{"dataset": "read English sentences (LibriTTS-R)", "spec_augment": false, "norm": "layernorm", "adaptive_grad_clip": 0.05, "batch_size": 64}
Rows from block 2, named by matrix and row number. Rows with one number belong to one attention dimension. Each number is 500 + 50 x the weight over its row's rms, rounded and kept within 0 to 999. All counts start at 0. Numbers have three digits each. After the name is the row's rms in percent of the matrix's.
# q: attention query (model.blocks.2.attn.q.weight, 160x160), inputs 0-79
# k: attention key (model.blocks.2.attn.k.weight, 160x160), inputs 0-79
q.49 111:521492468555508528456499492465485481502532496549494501426471534564506451507552426496538569417491455504453489461532412556486493557475597509427437535496511565504556539499516441564584453490448514528475543571487481523465468564385460593501515460
k.49 100:394549545546447469499551440532375457448551445469444431465529465493486475530512505409504521496494575528513464442474448455474507486502549522386471572517589567484510515463529528492500527504430431523508430525540493593528551482571469403510495475
q.50 106:486554491503448521543479496414548495503430557476571503490521508484527483498507507529513417539454512467500493514565520524536489500625567554512410471484580506429520577576549529449488533517503485512492497459554443493492466553488467506534443431
k.50 100:489549505546503428440529454568529453475481458524509470497480548473460447511439572467601461441487523554509539427435551428447603596460485643482448479543486490492525445518505583455451526534584488533508458511508496549486508394488522427563512513
q.51 107:471395586542550535375501510522569435461540514548523419524512518471496483441503431512504550534474409559485495506432551500477564517508460605554524418552521453464481427452538471517413435449464457499474471552475559606492575449463523440510502555
k.51 106:449450497464437481488511543511466566507607390575441507529422419519519524497489519412517497500422572524527480495454474532489497415499445552463583587570497481505539369483408461503421453513560553414500516531485352458524482474542577444484474500
q.52 129:584484582572565448458510480599520428527526489424488565583477526507428478456529490623526516473484471532524497449569564455537487569442613521582446498514501461535501539552469523541498512505479488538545463436399547540471567434498469460524490488
k.52 137:543466472466530511536505493537502500562410457494590444489569583514515540421485461603493488405579471557461600469485501502456505432447565501604496472479526489471522528447496555413570501507454459516494536417510575578469534413426428475467593510
q.53 113:493514491442516455489493456609578562509473490573506562520459456501523489558485543465493533458473585509662559433509505474546544589471410483380423564524438483555450482553425419507494417494516529494519570450458561452535447494548472506485444519
k.53 132:483464489556490501495432506566604515562545531532509484431501450403485407519470507399566593559538441447581581570475452568598543479494426510447516513493487452537433476497514515485445506397499548466510455578543491434369481556499576513508433471
q.54 169:463486500469437526508529446488551485441439461494486594545454444479562480524489443458537464476451553363565507522495381565486429542536422534470590534503499553502495489428564556530503488482376501432518494512572444476484576502422551490540523516
k.54 142:467489509473447535537508476588485518536410524489465565524616493452489483532466538416479580522485525501624594510524401480563521572536424490501566552500459456548540516485437487479491432401393529419508426516484501502481470488537511485495492492
q.55 106:620581566540561470560604516576386511501485525461485491506534546514520465509479494498403502508560493532390384454519458477523485425575550404598498550484506567551535536540542549440513478419462460589453446446541505526525484479477421574563512494
k.55 090:473410388461519568505491617493494581521595432566442493457542511496516480505527492433539454452526505537421595509408510570498468396561490482482583505533476487450560392469508474412427398497503501510527531535518482494509501458492589443500453468
q.56 071:435559423523549527494414571464643493544564532544487411587512474514445503521552546422513439465481408578523532446518455513482530510510432585506438475529443524561555498462613432466450529360659459498526593496507477493533484471390467486619480454
k.56 081:551398443535514495510513575544549593573581529560585485437447442493521409534429566550634519426519486516498499544526513504545541494517500515512514479524380377506455483544494536516445491509410538504507568436440500442421433484479483438431465454
q.57 066:519449436499490537488415570409467516484522624573514400467451396476506532549422512444551462524523508434469457448493390506472483492537473547519521481504486561462466475486486452439484595427586506476468501590502567387409521504539555465591498495
k.57 083:524479456543526516425508514471600592526595459579472591445446486488492476504513555448620457381476419543556540512454539550543569587527516593391506497567535447530504478501495489493386461568520467456495490530492486510483505535513496518458397496
q.58 083:491564492473405464504419501438439506501512455472447433507432473475523449610494525486544361475400498495490446484471404492509500392550546543576454413518518483534447501467616525530501472533495521500538577540533527494576618468517561458491509518
k.58 094:534454449526576588448428567539481567560547522477552403480466426463426437531462571482628534524498489563484578484515552551549537491513516581553498496523511376521463523537503478437420425517598526551560508530508546445436544501529636398475496471
q.59 064:537538548538420373481583521529434450461472419402453454548509512429513511522484439568406494529416487429505548510440548463617390443480572477503487437473628581442517567525516517535549436554475517608509511483421542603479592479528402469563520532
k.59 072:492568455486466532500518562481410480453471518440485466472460528552545459520513477580460462499516493497410507495528400487460465473565623439542489459493468519542547441435558476528454509504580388594466536445609537569583497476471462485567585549
q.60 077:524461511508556563466459547546559495484450488578501584556620436491479526414509373476449575515528511485499546540533575487519479526523420579481481566512551462465504505504426421439425423469586546444389531428496458497505442553467592487476472520
k.60 086:478589469490497465497510509547524508435504426565420627516546491480519466523440542398570549462496515455566437513469414578483502516510476554445580475506547595528446465489548522493466491436424472495484491505511441513459525439442518587610580510
q.61 064:467451398475550541496486532534561545510488497582587538352470494489466522506507554454540481449552520589498443477544447500509524526492402503530545602495346448498499496472490446462450520386547477486450457579492425474504504573479566529418486525
k.61 079:481482520447585394479481527481571468491546474500580497595464484488470463463520553402527519518455485452625525622522596510460552485506374510435611546498477392463436471507433533501459451530464478486457442527456556370443470532457456464456474497
q.62 064:499538496487475567427480538538532500460433466544484547565531520464494528417426422443504524482512489452504587414494541417507533543539493618545544531526493478470486459576542419478496443429496489497470544473573521435486498447489565408528480528
k.62 080:552459525456597516515429488480566520501583514558610634520480518526541483640493478445624492430523453534512434519465562523524507460514462473523566558587551433552452528496470540610495526511443473482524538515427441405426530486562545490551471528
q.63 066:448426513534493509437512477644499531482465487501507484445579470532484553550521501510434501605482488525443579527565525448451514582556477446373501568538448493526531547573442529525526456480491511536536421414457552552538507492518470531400483508
k.63 069:518521585552542448523435434527541517400396489544468478583468361529454519534493542467442472566483494467574483426546520475518527477477494413499468513492530516508410469397545511450532564529453528480460494513577414474547511604446520525589522545
q.64 136:523382419533560580474547473552480463474481481394510577451385491528479508538436464557644501500487447566449534479370554505504520542499468477542521506407559538499437421416513571503487473539498498512531465517592587549436458465406512494532536514
k.64 151:497616458590572458499394505478531495492520539561477444518509489484441471498524494514414499471531573494505444546503536503475484399504489544471456534506437500534375519510511451394484582481627462479490528494546447500536530578497499513402487503
q.65 084:530549552412466552470654445505430455536414487514501457541576441525538562457506449457611546497521573471568518449481502513540494481499499417469482560500407513442516484579477587556447474531448456502499420433501534473538428495548482530405477551
k.65 098:438528490583416438557404482548558560437406470416409567547462549441489522478467482497542568430569453512550570570426496558521440488509448410536542517488532571521491427493494500538540494458633493448497556485595446522485445446396514508482553545
q.66 156:558485442408440537527398548393479512496520520588575536456487528478551511568480458565484369514455523599456532447496503429520425456553509583646484500515545436472468576509539554382540495546584495519524561525511500446512535527519449474570483437
k.66 112:492491396518514516566361509424553484479506489474509514478501476409435520533515548427462487523488446436561461597541489535442523443562410582517556499457430399511515492572468443457528533466638561351561475584528477482512519616556525495493462472
q.67 116:536445537359505460496527578559453528497479559392481481436456506563449480461511533511501470468520469588559512477494532465522535526471500531567450553487449440545525456515471463398458476517514476533547460413550501471434507503534491536512510574
k.67 124:433551495528505544527489464525430465526573480520476511497530453394560511486470534414448545577465499483491453497502501464538486466584484559437504477525496454490573454590505470518467549435537468397476521555527430445519567544543481447522379447
q.68 100:575588531509557424511489550519525459580468463520500507537502593449491547418472586529521516373490495448558552521550564507433506526463485460523509518422505557563468450485413472533528493562478491505557479465430572486537531524480445474587637519
k.68 104:475456527498558525474545508547537555504559533463520517484439548511526462516546477627552412480478477474419596486506517488435445523488637568444403498545554456478529511560514524414562468562480562531525533448485565493527574572530454416418411447
q.69 138:477492537495496521468514536482603409573548510607563507464511456398485519501487501487549458578561532510485539458426515495653573511505469468524373496502500479511503535562581540441414525466498438477527547552544563394522447560484501527505455523
k.69 105:516512512543530457485494537541522542556498530488519446469430565515534535381543583571490532463580461515492471586476563491497549507485536614488458495465491442509488451584408472491473597507679452451457538466545503544474518520481502527407493541
q.70 161:437468545618480531517483514613492481617512439509384505505492522378503419444474514406466637537541498462580569535492509529592505513513542526352518518477514512556545473566469448472502463440521455444491528484458456467484543556511540421426460448
k.70 106:430568565516459528479468503455442559537560495581471452509591454523467513548531512385515475509440561541525544467571398567562487488577459477506532551599490523518580483485463373540435472439485497440516520527455440442520563464499522505527549488
q.71 080:509489467453516443519446524537517549585431531523516406496614504488438470446523539470581508428558485521536525490534637401447514558497465419573505475490510496517526452474460517495484489458494493462434492435505496531424512499471515458534579546
k.71 077:578441502458587462462561505494484468462452392458492490474490503466522524495502459486509456425526559570475411401400565477513569451530521441441424468458635520487506447500524509501445495597505503521510524549503593490456536478565486535481522546
q.72 074:518477519518473513561522529447438539577472574462461514519390550460532542565570373548417523499484540425501513532495469595599477464513515483533505469549469481493478495516420458543512463566395513505515568478553596546474512481438486463455602537
k.72 090:559526507514499448581523412511491541425479575448538469507467414570524530547551537556518501450419476530450403461618431491478467567580521414545460370542479599535467516465560533607473431476380506506536525552518484537523462424509435489479559471
q.73 074:577540517508479551499548419541550516485475531492449422536547520547490450498472592433554508439575527538583498474453558406529567521461508556583471511496433469500482497469587557535468436449494500459411517543445424479457483520506496487553511458
k.73 069:453477526581470465530443376476530511519477532564542417476488526495467549585558458478577482484457412556620517440489554486559550440549470484424483467543472518563494405493521450546508589499601425387521455528480455572493517576530522527368493467
q.74 072:489476485470601541520419460525525499518557490528557539523593477549478524552489456441443474535465468522552492511516502491476483440440492510425553545518592573440477543503630486421428515420399564544549557464458493478519512545591543504501503469
k.74 064:424472544534544439415536484540484616472542516524500533487405436543535532518565433568491532491521436530502544557513525478507526492410527502444409456573522386559428544587429517474519479521636503482525456503493497543392526447540550535497527469
q.75 080:427608545473438425544431545528410481489538460528501525487450446479537472455435474520519462470471545483374494507462424565579407491594543467506436553515620539413556483530524515547463502561579520474507532509518497506418472542435513516522417495
k.75 077:525501421428537494615546513432463489551510539531541491513489461538515540535491615442467504493551428438555398452492497476413568468429412395485566465434466467539506452466512536433602627471532468496510495480555547550533471440477473526574559520
q.76 082:410540474506391473531391556384454454479426487529504456484448529467584513411512463555579447518474521496470511573570396517477500534572534508547523422526532543521476451441460559508482488489446485548468449500547534577438548477409433527508577562
k.76 085:607500439441518548542477494473510484564464538538540468485523495553571560527506536485532460486559501531503460439504448495504513549490487447617414452451493537563535529503559525497464503491433552543473513447396566479493454537524596565613629521
q.77 070:492443581535482551483477486438420525512389560490475390508473521540532489480568465598512508486470517469525532499550475585480532470535493459538569393425439495533497466460426502500451479438473448451445458519493495523444622509397543528539572537
k.77 061:501538428538352504519441406555490556528561502464514516495513535504544516519427534504397475447543539416610507521489432557557518564525546519469365477520536519500567537530522506518441413560351479452445506484412458562575547506538455455390462533
q.78 086:591530490477468447545514481457302510545501481437442430542460476549541485466471573509552515464508539436492499529554456565501468580520540499544524452479426567512574518490463524580509485535506485477455455563577525561390466454463486560493488553
k.78 066:501542521431464475550463431484430467497528441483498532475514440454648455553478544501481524510554483472496439490488485606581444576528473497539486382515502458464587503588506520550586565519540425462579471465432467583458493375533468563629427469
q.79 058:445478544451508526471493499483597533518502570582577413507488461495458561544447466479386478479449500536507549432571529435511522565535473514555504551514469491563506503475469525454390431509432512434449495564542557391488499485469510438645563486
k.79 058:551495470521529504455476526574514468530621501463501447514425607523555509504561474523572490452461438522471580530477482528528531477478603527501535471498493510493417423544542437474443351526465560517513502527486612503501452514464535521456502536
q.80 144:509535530575485412542368551442513487477519543502469548476458487461484484469541527479445517553589453442487481534504541493472517412455494508585480393493441470562508500511545504465526575409663579416474509522589447522539489527430474520574505489
k.80 101:476544525543436563523495491601406445490416453489381482476502460438510462510445492573483550575528508519527534443419579453512538546549512556485466519393482549512493502526598534454527450488596436448539531568510568556506498499507460510557454505
q.81 090:489474495489502480552516538467539494619492509554446585472548415515421552438514531479531548596591470423552484489477482491535459437408450496465558460430414518489518526448579545572480529437594505473529480545627533432477434395419489555605511587
k.81 085:435520560526515444556532497506473459515614547541446428414465412560408507530488547518460511479473424556488453466494470514502517516470442427468447460481400422504507478504459510541427562525530511532559448469513497466459471498573488448529456429
q.82 123:506540518621586476488465462576525460469433501413449531499439511500414443457472534480506576546558497435566480545538501572492461489497507494382544567445530607545476522479471428570533504505416510445602509508532411558477568551481541442387538483
k.82 102:524457508489593496458526564555560515537496497448483498427356577451410410538507540537545447538518422494464633512468546485518560438437522550467496550402472449540446510561539486428527479525580500463560532540545600439478550596479478448443474502
q.83 119:430533552544523508502581445534444461529539560472417342475505456511495494486474569416529490556431557475538440446454481445492500527572521439492439515581529513536577515542516536497553591481417476509500388481479496564508500496572492472437474431
k.83 103:551658551454434463516421531538489470539456457568499599524557506453504480551452505497482471479511574464556523461567470533646507495540526422503472500499553576509537543516548466530434465518390522557531570509350467489516523496518512527585538518
q.84 132:557546582425480521511489467456438458534490516446563410461497551512479509519515478566538385495479495513476473451549458553523573432510523377574441482404464572549480538461504496380491505503498412564598491514406542523494512550451438539556609553
k.84 108:534602451542418462531398452389489539521517440581574489504536448495570588528483512514544437426499553464483447482492420579486468408529522471583463424576514528464504510535509526534486622513554528468472572465452402547484556388455537576494542450
q.85 152:513405571434565524467479589469585528470581515557593520444521527499498513525523436518523449538474453530477507445521497520522465476481495507570495473604512488500553502474525474484492525541490606579552540488399485457481527467500480479599502430
k.85 115:390545549537436419483472557502547517478468418565465532469509496412470480495497489541527513504552587467503607490439555531582509533467439553391476578544562480402440508559512510478469503618572552448513557613467496527519429540562549464474444463
q.86 108:500398425564567554467458470527511506513428484487544573480453526516492521460534489635531537457538494566463492553472601477445561537461515553498502550462474500549488447459417500533483498631623521411496451472569606562451420471467463486428523502
k.86 129:486374490486525581465539477600524531533526449503464464439542492447481433485478519463558573522480487535608655560418469524533579563473430516434457549536468498522534452438511497460469419480403514392479491518460537499446480456531533472441472497
q.87 094:436539596554584435512495487491490450450475446457499514534489519573469504535480370463533591501493500426451468457510532538454541525511468546510434444473528559478423505479532432552570491505394490505494539530520444502437544499495458544565540473
k.87 077:496504464520451465567483433466537548574552531509551497552496359546440476614490581397470488582504499443558445539516477569526508510505433482460520446440402485472448479472567477465511549472443455532533543489608383432516467536545518506487420431
q.88 089:467454487468578519494512481542591508490583547567548428477439515523451527529468573415466439538494435533501508509458572469496546483498470416492494554503472543575454476577525494506446456508509601534568503425467550454509464507585567452433528535
k.88 076:550393487476599453541454555507492543467478520473475482525385589473500503487515506502546487497489536556476569600470490550429472485441502509563490574497433613524413519479543469382536411570475543506478551432487558436561572585514433440455527463
q.89 086:510590472559440474467522474491415410530382460373476565544437526538583428444505468544539495497540532440555495509446415631508489576595504549404458498469444482453494470505449480528503476493530466534461464508559563579567450500468511555441531554
k.89 068:512580518500479493549473525427474443459469582472487542529452446494566529545522550349499528605497454504494448451547447431534454482512431374468564512497437546485553540461506600593559547387490496499602439554470450487492453436531504528525501459
q.90 061:489523547500487494426447486518489503568450537470540500491475541543523506539513487538516510353484556486586545535500507446510492516546484496553561402537384403528475511521494496467504493375400513482480421535497502597381539491459488552580536574
k.90 060:401567512507464517528520473454487508471581461513557589452591509492547564505472456474463502477516540559555534555558445518613530505513598384433534502611525497544588518489533446465479410560415475486463560508479487488538472453412515490527541465
q.91 064:452606512468529563466452438440383508546487482572510569518368553523552474465489421395483523450551534454467467420596465547519454559533525504433504528448483575551452465438396474442598552466520451554498473549509407541460606570447506527534482509
k.91 062:515550499433466577624509441522377422464463486449426558562545442472514514508480413513523442572465492476537489447490515554492505505526464431545561477467500507553532534623484509431653513418541566576618455470478500523536530460493507495625441450
q.92 044:518443432414566556525478491474353485525485458504577446532558439535517569421481502486608546463426517485517502473474451421446465439416462492497548467530535461483546558481511510492513512517498452502560440399569454495445399455547461553648496496
k.92 061:483524497584417590405510491528561472473395577525559471515566496542505514504441457498513444483480421419471565510509539496524571477454484556514506512506605497489439526523487467495488494557525544413517538556520550513572494612465535457583576533
q.93 054:539494402533521575531514533449415525444491533527472464502407535533593471495409421444538448469610584543527566499554429468516533590494533579495530452535392585579561457495503530563596510465507474497498438441539541484405531523531476459501519490
k.93 062:497461577497547509504480476519493411504436522546447471520494521462464607484459505541589394529352538374505547527437496481503515469523398529533433561538567536576512462514585612425585582465500585523513472456406475553465549499535451490454551527
q.94 064:531423425514569469466469510524563553517532488572576481515507509424446506548489571496501534487439378585485476476501547462481493479408541484513551472455492446517406506483561533566477516454446556480527484445470543495478493406629547490429471468
k.94 064:429549480555437548451508464517521553494466537527463507483475544569483476442536391516525460452515572422433581550487487483445502492513614672440549582519516473516547466515531420496467421541463549573459545531564487483564449561563512418469520560
q.95 057:442476534515369420427454589537572465498504513515526499440536510504482523479514517630471476512416399538456574552395507496537510407485471495508470519595529522411485473498569474459432501485463603537508523523412486397474455516476557564547497498
k.95 069:567360467505508446488544549451542580506565500534599495435509457531611501477525574468538560475493486608472509546511547482527535495471502501498468464523516435460466461466440451546425401519414435453511560398547574311485500466480505443494449454
q.96 121:529493441483488511546459538535528478554457445578479482575488518465487548395506479414463470475505575543554493560558512526496475507492469614439555605512518455515446493532455414519491477418485473481535622513542437467540560497550585443382537516
k.96 123:432554497575430475461485422592473510462483464534514539543453507486511490494449556506538521465450499505505447549557452452421399501581494612462561469500523476474498422557469537545553518541476464560453418511601409571457565469490525396384519460
q.97 133:444615495476500464566524480497497424534542529489471401481490464439488487517485632388541476575449508498523514410491489439528567499520382430450476571495498489479520487587540541456524504420443527471551438564468542511494486466611481556506437480
k.97 112:529599417439505555558522443448524524461572493598456547499654419531452581598496398409402502484490503488537480502432499493531551479534426479485482515536450478462499478556558462506468451509529565460489476498461470529593446500582400550580400511
q.98 097:541587581467566503505576495484478612464569549485493512483532541536371435509411599510465498479517568517476440578505490499515485453562456455520441472480394455588450487488402563495539525535443504497516482534503480416506592599464461498489472522
k.98 092:501471570514492501435575466535514473402611497625463473466483500589464567475477458490525507490470411497533530518504558521430480568543543514476534404513517560514517548403554440577456494447367473535561539555533461492476521555490457524474522484
q.99 111:568449479410508418485454519481474505459429476364580417479431508538494526502505522604478453565462605479486472532570476528481458516533506480494520582503407537422542429507394477496502607537473495540514447479546497597503450443502503525447529473
k.99 136:458504505599501541482486465497545493431467437442539556532404507415496511483499502563496478478505559453489392541546563476494472572513440633498490530518548493458488488492478531591561519617513477424492480510486484528534513483505536454400525496
q.100 136:461415550531521566416472493543507480421421556523412507539473531490506536522463468549522575604421514445580584571469570461462499478564462522449447463513543458552499453490472434467479384501609525382504519550474545492533554573484497453498439552
k.100 116:458629441544464408562329476552538493443384528507550512542526499378517420524491529477461586495544519447575425536552411428462510525479459603477517493516539411464454559519557455509519595381532514599493488534505478511434502466527442456490503498
q.101 118:534462397421581587480443484444579552474500448408633529471432431568465474554563497498534433498523488526503482480525522548440523452419433565450500533522491454407441538558511500561579494511476479516499487494509382518451545481556658454439526525
k.101 115:519496556421442496487515499491427526507397557432439515486463537415513523464455588574560545575415517480566549518523485468444556633571433538519519483472539472497500424473407551565582511524504451482496443599482613573518448470550482482552564529
q.102 131:459553416521516578484438452496586393489530518511531453491469479545469474616463504419593460471451517483494533494435510506548581424514549409466443501451520482469419483501623514404456460458501457538573548503588472418490489585507567501454434491
k.102 137:490493480460555587510494537478519523545596532593540420495573380519474491545527467403481502538508518550513567448443503458524578385420428453501483540546439494512428492498571454435405456463626530451504562486522458412597478470515582512528462495
q.103 106:498470469426611546473459480497575577423462464546524453454434482515472461572448493454509534538467578549617464538539541470476540503478471530433464572507455442517496480463486474450489498519450458406488517442604432529454464502519479478433482501
k.103 105:515478579527418559532463463491554467439456441487552469514478557513508487535529388588408456521508537517516528483447481523453477451458531509542487484546478576493524550454567406535550492560547482399470603527501386560543543510386453531522614477
q.104 062:529565532552531438476504473488485418508514539465503464549578557541573548408494549537476498472515475453473484567459455614456484429493524457570443446514548504594504475482518554566548538468564484530489498518451500539518563496445489547577558594
k.104 069:490429489475543510501368477552537491470512510532472516546472447503477543469515466411531660488508441550577399492489577404477492489459434520546514425506455403400529487581484486515517483432547513426497466522493399557491488493544539496492488534
q.105 062:504469621584499558427495436597549441485425539458488524553493526621493513362534582579455535475477457487496482535491462562491534550444532499422459434458493523542399548459472511450578542502542487575507500461488536426510455558344497528531495439
k.105 066:414468513535575469510420523524444517464480503413451442483499447361475528531533497562462601546509483554475441490517438436470550487497470579573487383550500445499482458542474452492483493434570485429506495463494484570479532488578434523516466435
q.106 052:471611482458614471471451443563505501543492485579483525553459473555476514427440423571429475434500560537581499530544494538504549469515568530493551490486511462545480452433496466489539429457437531530448549445496488474513585510481561547505455526
k.106 064:467565458485484479482506513511573534453445518511447464493401498484424560429515456447409618469487580514533528518484508440484525491505572542460381444492518500422456429527532481522516530467605528429467514458572494569539577532541511606439475512
q.107 057:385473512511471514457530563500432472529530443435504487521458559389567481507537535424542469486514500480479512478491515500520496609604537510438463472508528401485519506536488539517434496550561445518508479573530542484523539515554422435487400458
k.107 059:518542512491470466540493538498401495561444442507437497501518484507511452543485525591521470491466513436570490394471485472596491581541563476538528499458519580475453455399391546466468461523430584559525597436441474500502525449550513532539499557
q.108 057:509429478522464511586465508413505497491612529442463522412471501548524529534493476486511567578564478546445512438360525532555537558536449437487493513519455477450481441648523488485517503528514620451520484573506457558437472552595547483490427499
k.108 066:513479426425600452515514523434491539570497587410453473441516466515459493468470596456635436587481476526471466460491442470497502472425497450466613558462503460555496461423418531574501510406481500531493415484469571443457435452505426491582467494
q.109 085:560511513458606561485499453628574491427413508535505566483481537650413563499495390497571496475501477439513502500456511509488493501468437559483476469497500542534405480422553533422478466488488526553502551438527497509501485482481489526512527521
k.109 088:514503535502536496526455497524575480413465452484450460489503572497484595399560389527462465498574509514503431502519630458403494496514563578440454537504563476473514556470537418375477483480513500466445573479529468572571545497523499441476600500
q.110 080:602620508478519492487494426556534517458446519513477525528497488509432485525532480503575527485492587430561543519495475507545467360480464442514558549413445545578423509471486537454503545469591536598503520466557458402487489499406509523430499486
k.110 083:410525510544529491486408516469558535490527524534447403497579508455418411475518551574391533549505539497540489493516468461434544475454475570470421410520443468534504525596552514547447626461570462449497545460434553469513552470521467445523519487
q.111 061:622467558472492467484527493504476461464460479453543563496515517560497434492453502426532592530572533463562519543469494521497574468472451440607532593490400574534458532481487525441557577479412530518449427418506520511471496520448501545489571514
k.111 062:466496593535508564541468526500493353523599472584537395499511454428527538508516449448392486563489503517537475497531586444544503591526442527518488516498514495430450572498547438500458679447536431560427480496469405497550553531475524519562460493
q.112 097:541567496537573419462565520503490553548498442584532504475556535506369488578539556518509452391451517545541459490510573509498532513546453518551520536553521460496498468467521477543456428566483523506480517568441538520521497507546507538504440505
k.112 101:521407543495464527601506522450443488540567402535536593470495482487578422516421488414627409451466536509485534414497484580540502537545454466583525512591459497523628477505544532517488434528413519380449500561439445559477500427500490462575443486
q.113 156:508580453498492446610499533437399481567486533482526587472587502415473466583503603490449459490472492493471480445526473473427431528548403526564534518473575431496555531561439521509607586545538527464528449549368501552510504518535474496543521446
k.113 099:493508370515418561511402490494564437528437412494476471549462504509490517518518464401532508521527485361537519491391485529532505581571425559498486521517549527468495465540545526506449558466504533488507543532603385592495411454513592517465516485
q.114 105:553583412530454517516511501479476548421507479522465528524476460452464537518499561471509543531438434446523431440658488454475497546533560625518450489546599443445521557500521522584481479442494416627555537529502565477481545407485554457518486489
k.114 118:392527472613453517506451578425523482533468414587563502471508540459511499470475477578570461433545551510477579545484579495471467527488404576462562568477497459444482454477481484507486472561536439452478546554585476587437544502428471461545507515
q.115 118:635575491397418566612615522542410525497503553347497628554472490502532490468417541458500418501470442392462475498538459512545426528564510435493523571475567557476507483510483557622514509533468446536578495474513485461497525432508466491556459465
k.115 094:497461454475506536563427611488500490474534489447528398477521462388540506531551520487483393584482473468508472502463494454478598405465469460498417521473513486473598469535492470443539610468505504373489510538539470499491464474576464493615553507
q.116 107:505538512518524539535546575440401492609544504412491522509506553407467460513593443480468469550452486475453566499517392486545459423466585407541600551448542554503589536488524506379550444461458495469565559526454480496544511535463443522592460482
k.116 109:564493540396487428486547513552410509564510501509426523502548542571532444539524496447540455483460513521509613470522448555498447509451554402465533513476541560519507504539417485442466403502482482623553504415439539396501488490484529525515463504
q.117 105:480406563491444466498530494531449414506537483611482486555554450486562526472501480482450549480455473554512469467500545436543461511465514431515442475478500428495558411528498446589426566484465497478556519433398529540511510422542474463564519473
k.117 104:488415504485538563478510512462469507613408555465501569507615463453527539483521482601438505488534466501450596459558552464551571478519500538412493466468442455520548436534460487557451477532564470495390433490492615477547494517534544472403417561
q.118 110:442508540456433510552536512509448474534556516430529490496498599511478527472535490546509431448483425524474456474572461512502477465505568410553454474527571533458579566515488485517556490516453485494553587516410597503580446557538431504570546443
k.118 099:524521479487484481530507506552519550506505485547526550539440418488475459568482568473522529516474551462539451486515502456595482614486422401481529594548496430489489516504528520612448460544449556535521528492502515473530452480609546484512411495
q.119 110:489619440394495464460412420545457575481511519571576468503470404557479462471445575467463566424535604455538452508511444500465536386476521542520530510464420505468431473456508524438489532469518494436516550427559495435486538453455582477537528505
k.119 105:499636449503468549575558492516563404491509555506503512532590457472467539518478583378519486586508488419566467488401497520458513402521434512473527547478480511478479508527582479493438529444591511411509474539537426421538477515521531543489426511
q.120 088:489457566466445518518551518501438446506550472418524530503522566414582560449517488532571495495470414507441496505473542480536510567575523469502414492484536479470536484552480527615493503546480503507485460525444547518513443508550485531476548454
k.120 089:543488555564405516481545545530385478606481507428470605528513534545497497479511503604559508533526471570392588440529513491574443542505530462529505462511509482549529483497409503522570382570496524558504522456453489572449530475500467473484541551
q.121 070:403425501586464488527549578421525495536579480410506451503524554387539575509500544551575519479457414432476490520548568485513548618520469438508426404516587458444553477498503487577476478528497489500492456522468580589549456518574473438499541477
k.121 074:563427571501488548475509495461474470600466417435519528527421567619566560444497433560564461385537490520457542518568500467584437564525477497485558551515527523528589469443454530553533330518393491607460429444419447505493482522472518524501503505
q.122 060:427529475543493501551475479469410523569552483441516517514507485474458529431480497524496377556563606486465464497561410550474463458541600509489583489538569514481536533500458533547507508497567493482449539491481428410588554496448471521599514531
k.122 067:428516454511519453538470410560518521502586500569499501414452477512533558442511554383526565511604545456534452450491377581521541476499487489484478508518447521326473484541539544469456465517477474573551460537642502496415447516482522506457492522
q.123 068:433448492540462430539472512445466512538543487471420437512454432378551494555472569397492442560516537518465531491518478487528462531518522549480503419489546445417516512565580468565542486527584438470551505534508475404575462496560458457569477453
k.123 073:500559490445518488530563480447462538563552491462546568494550502548513463542433540425596421510457506519473565412530419570592504537419561407537552538528485525520468525448438601580480433498401515485573514581469504448495448451421515524602551504
q.124 078:590506495458650488466500456557544549502484496526554484508537476579488489526477417490501492483514554498563507493430540523466476465418502480587510536463386573560429489453573518500538525441463504513521514463541477448533454439384497580466440495
k.124 073:482530529494590537513531425536481547452517516565535380468502477459432508492585540573442483547502506509515526533515502472438545429442475538437374467516475452505420452529560436426511560467630418445524533518498583530561567465528418580492521445
q.125 073:412443546511431522469501495484458478486517471481546459528465535425537498493527481542485496537486485573508495478572498514532441534603532555452469438500567422444436491522429530558545437542678398526563459572490498493511520531505483405470499446
k.125 068:604455495563453452520505452590428527592437413466502555504489492528494488489487461535501493427476518516547532438505532454519452572464496404489541495488607573527446562468445539589568399581462519554545505448410475503467490517480505525545550473
q.126 100:609545523467552463491445493493562513522463538545558545506560547587474465487518498517554536433559534519574548446533546565480485418414489441519566537471409527618468514455491539445536582468400519521462479431490522508476497479437532590512551561
k.126 105:353536515568556415468438496478565450474535564520536401493503499404437483487512456548441526572472467472514444527506527478414547464486451575426384463504488434422452494487500441480492609469622507464480467523530502502498505542508471522418508492
q.127 064:463523542549429559432428490438483490416429479434493544462514498580385522525446484479576502516537519493489485492603446482501505476485470543487525614475601520529474551489419484478514486490637492453528467576527490433451472553438509477531558561
k.127 063:518512503541518427483475414608527495367566497471516403491505493436592496508544561540477563465491541525490516502537477542441452495507541516489450446477540608536482563398534550507536466511541456570496532525493536431519613505535499490528395463
q.128 135:474532539597432383575426498468519513515457505511503444554527474433537523349471577452547576483556583473614446594513474528461466495503505536512518522552444545524527454518348557506533533433549506449443484474551475498428466453427536527481468519
k.128 202:470586595538439446491547434516513469516480591536501480575630450463497499442471555497500515506464545432603501524555430504493504521557436489510487424531432502585479499468494506499444594384460476537460417460420530488579572449487508522474526532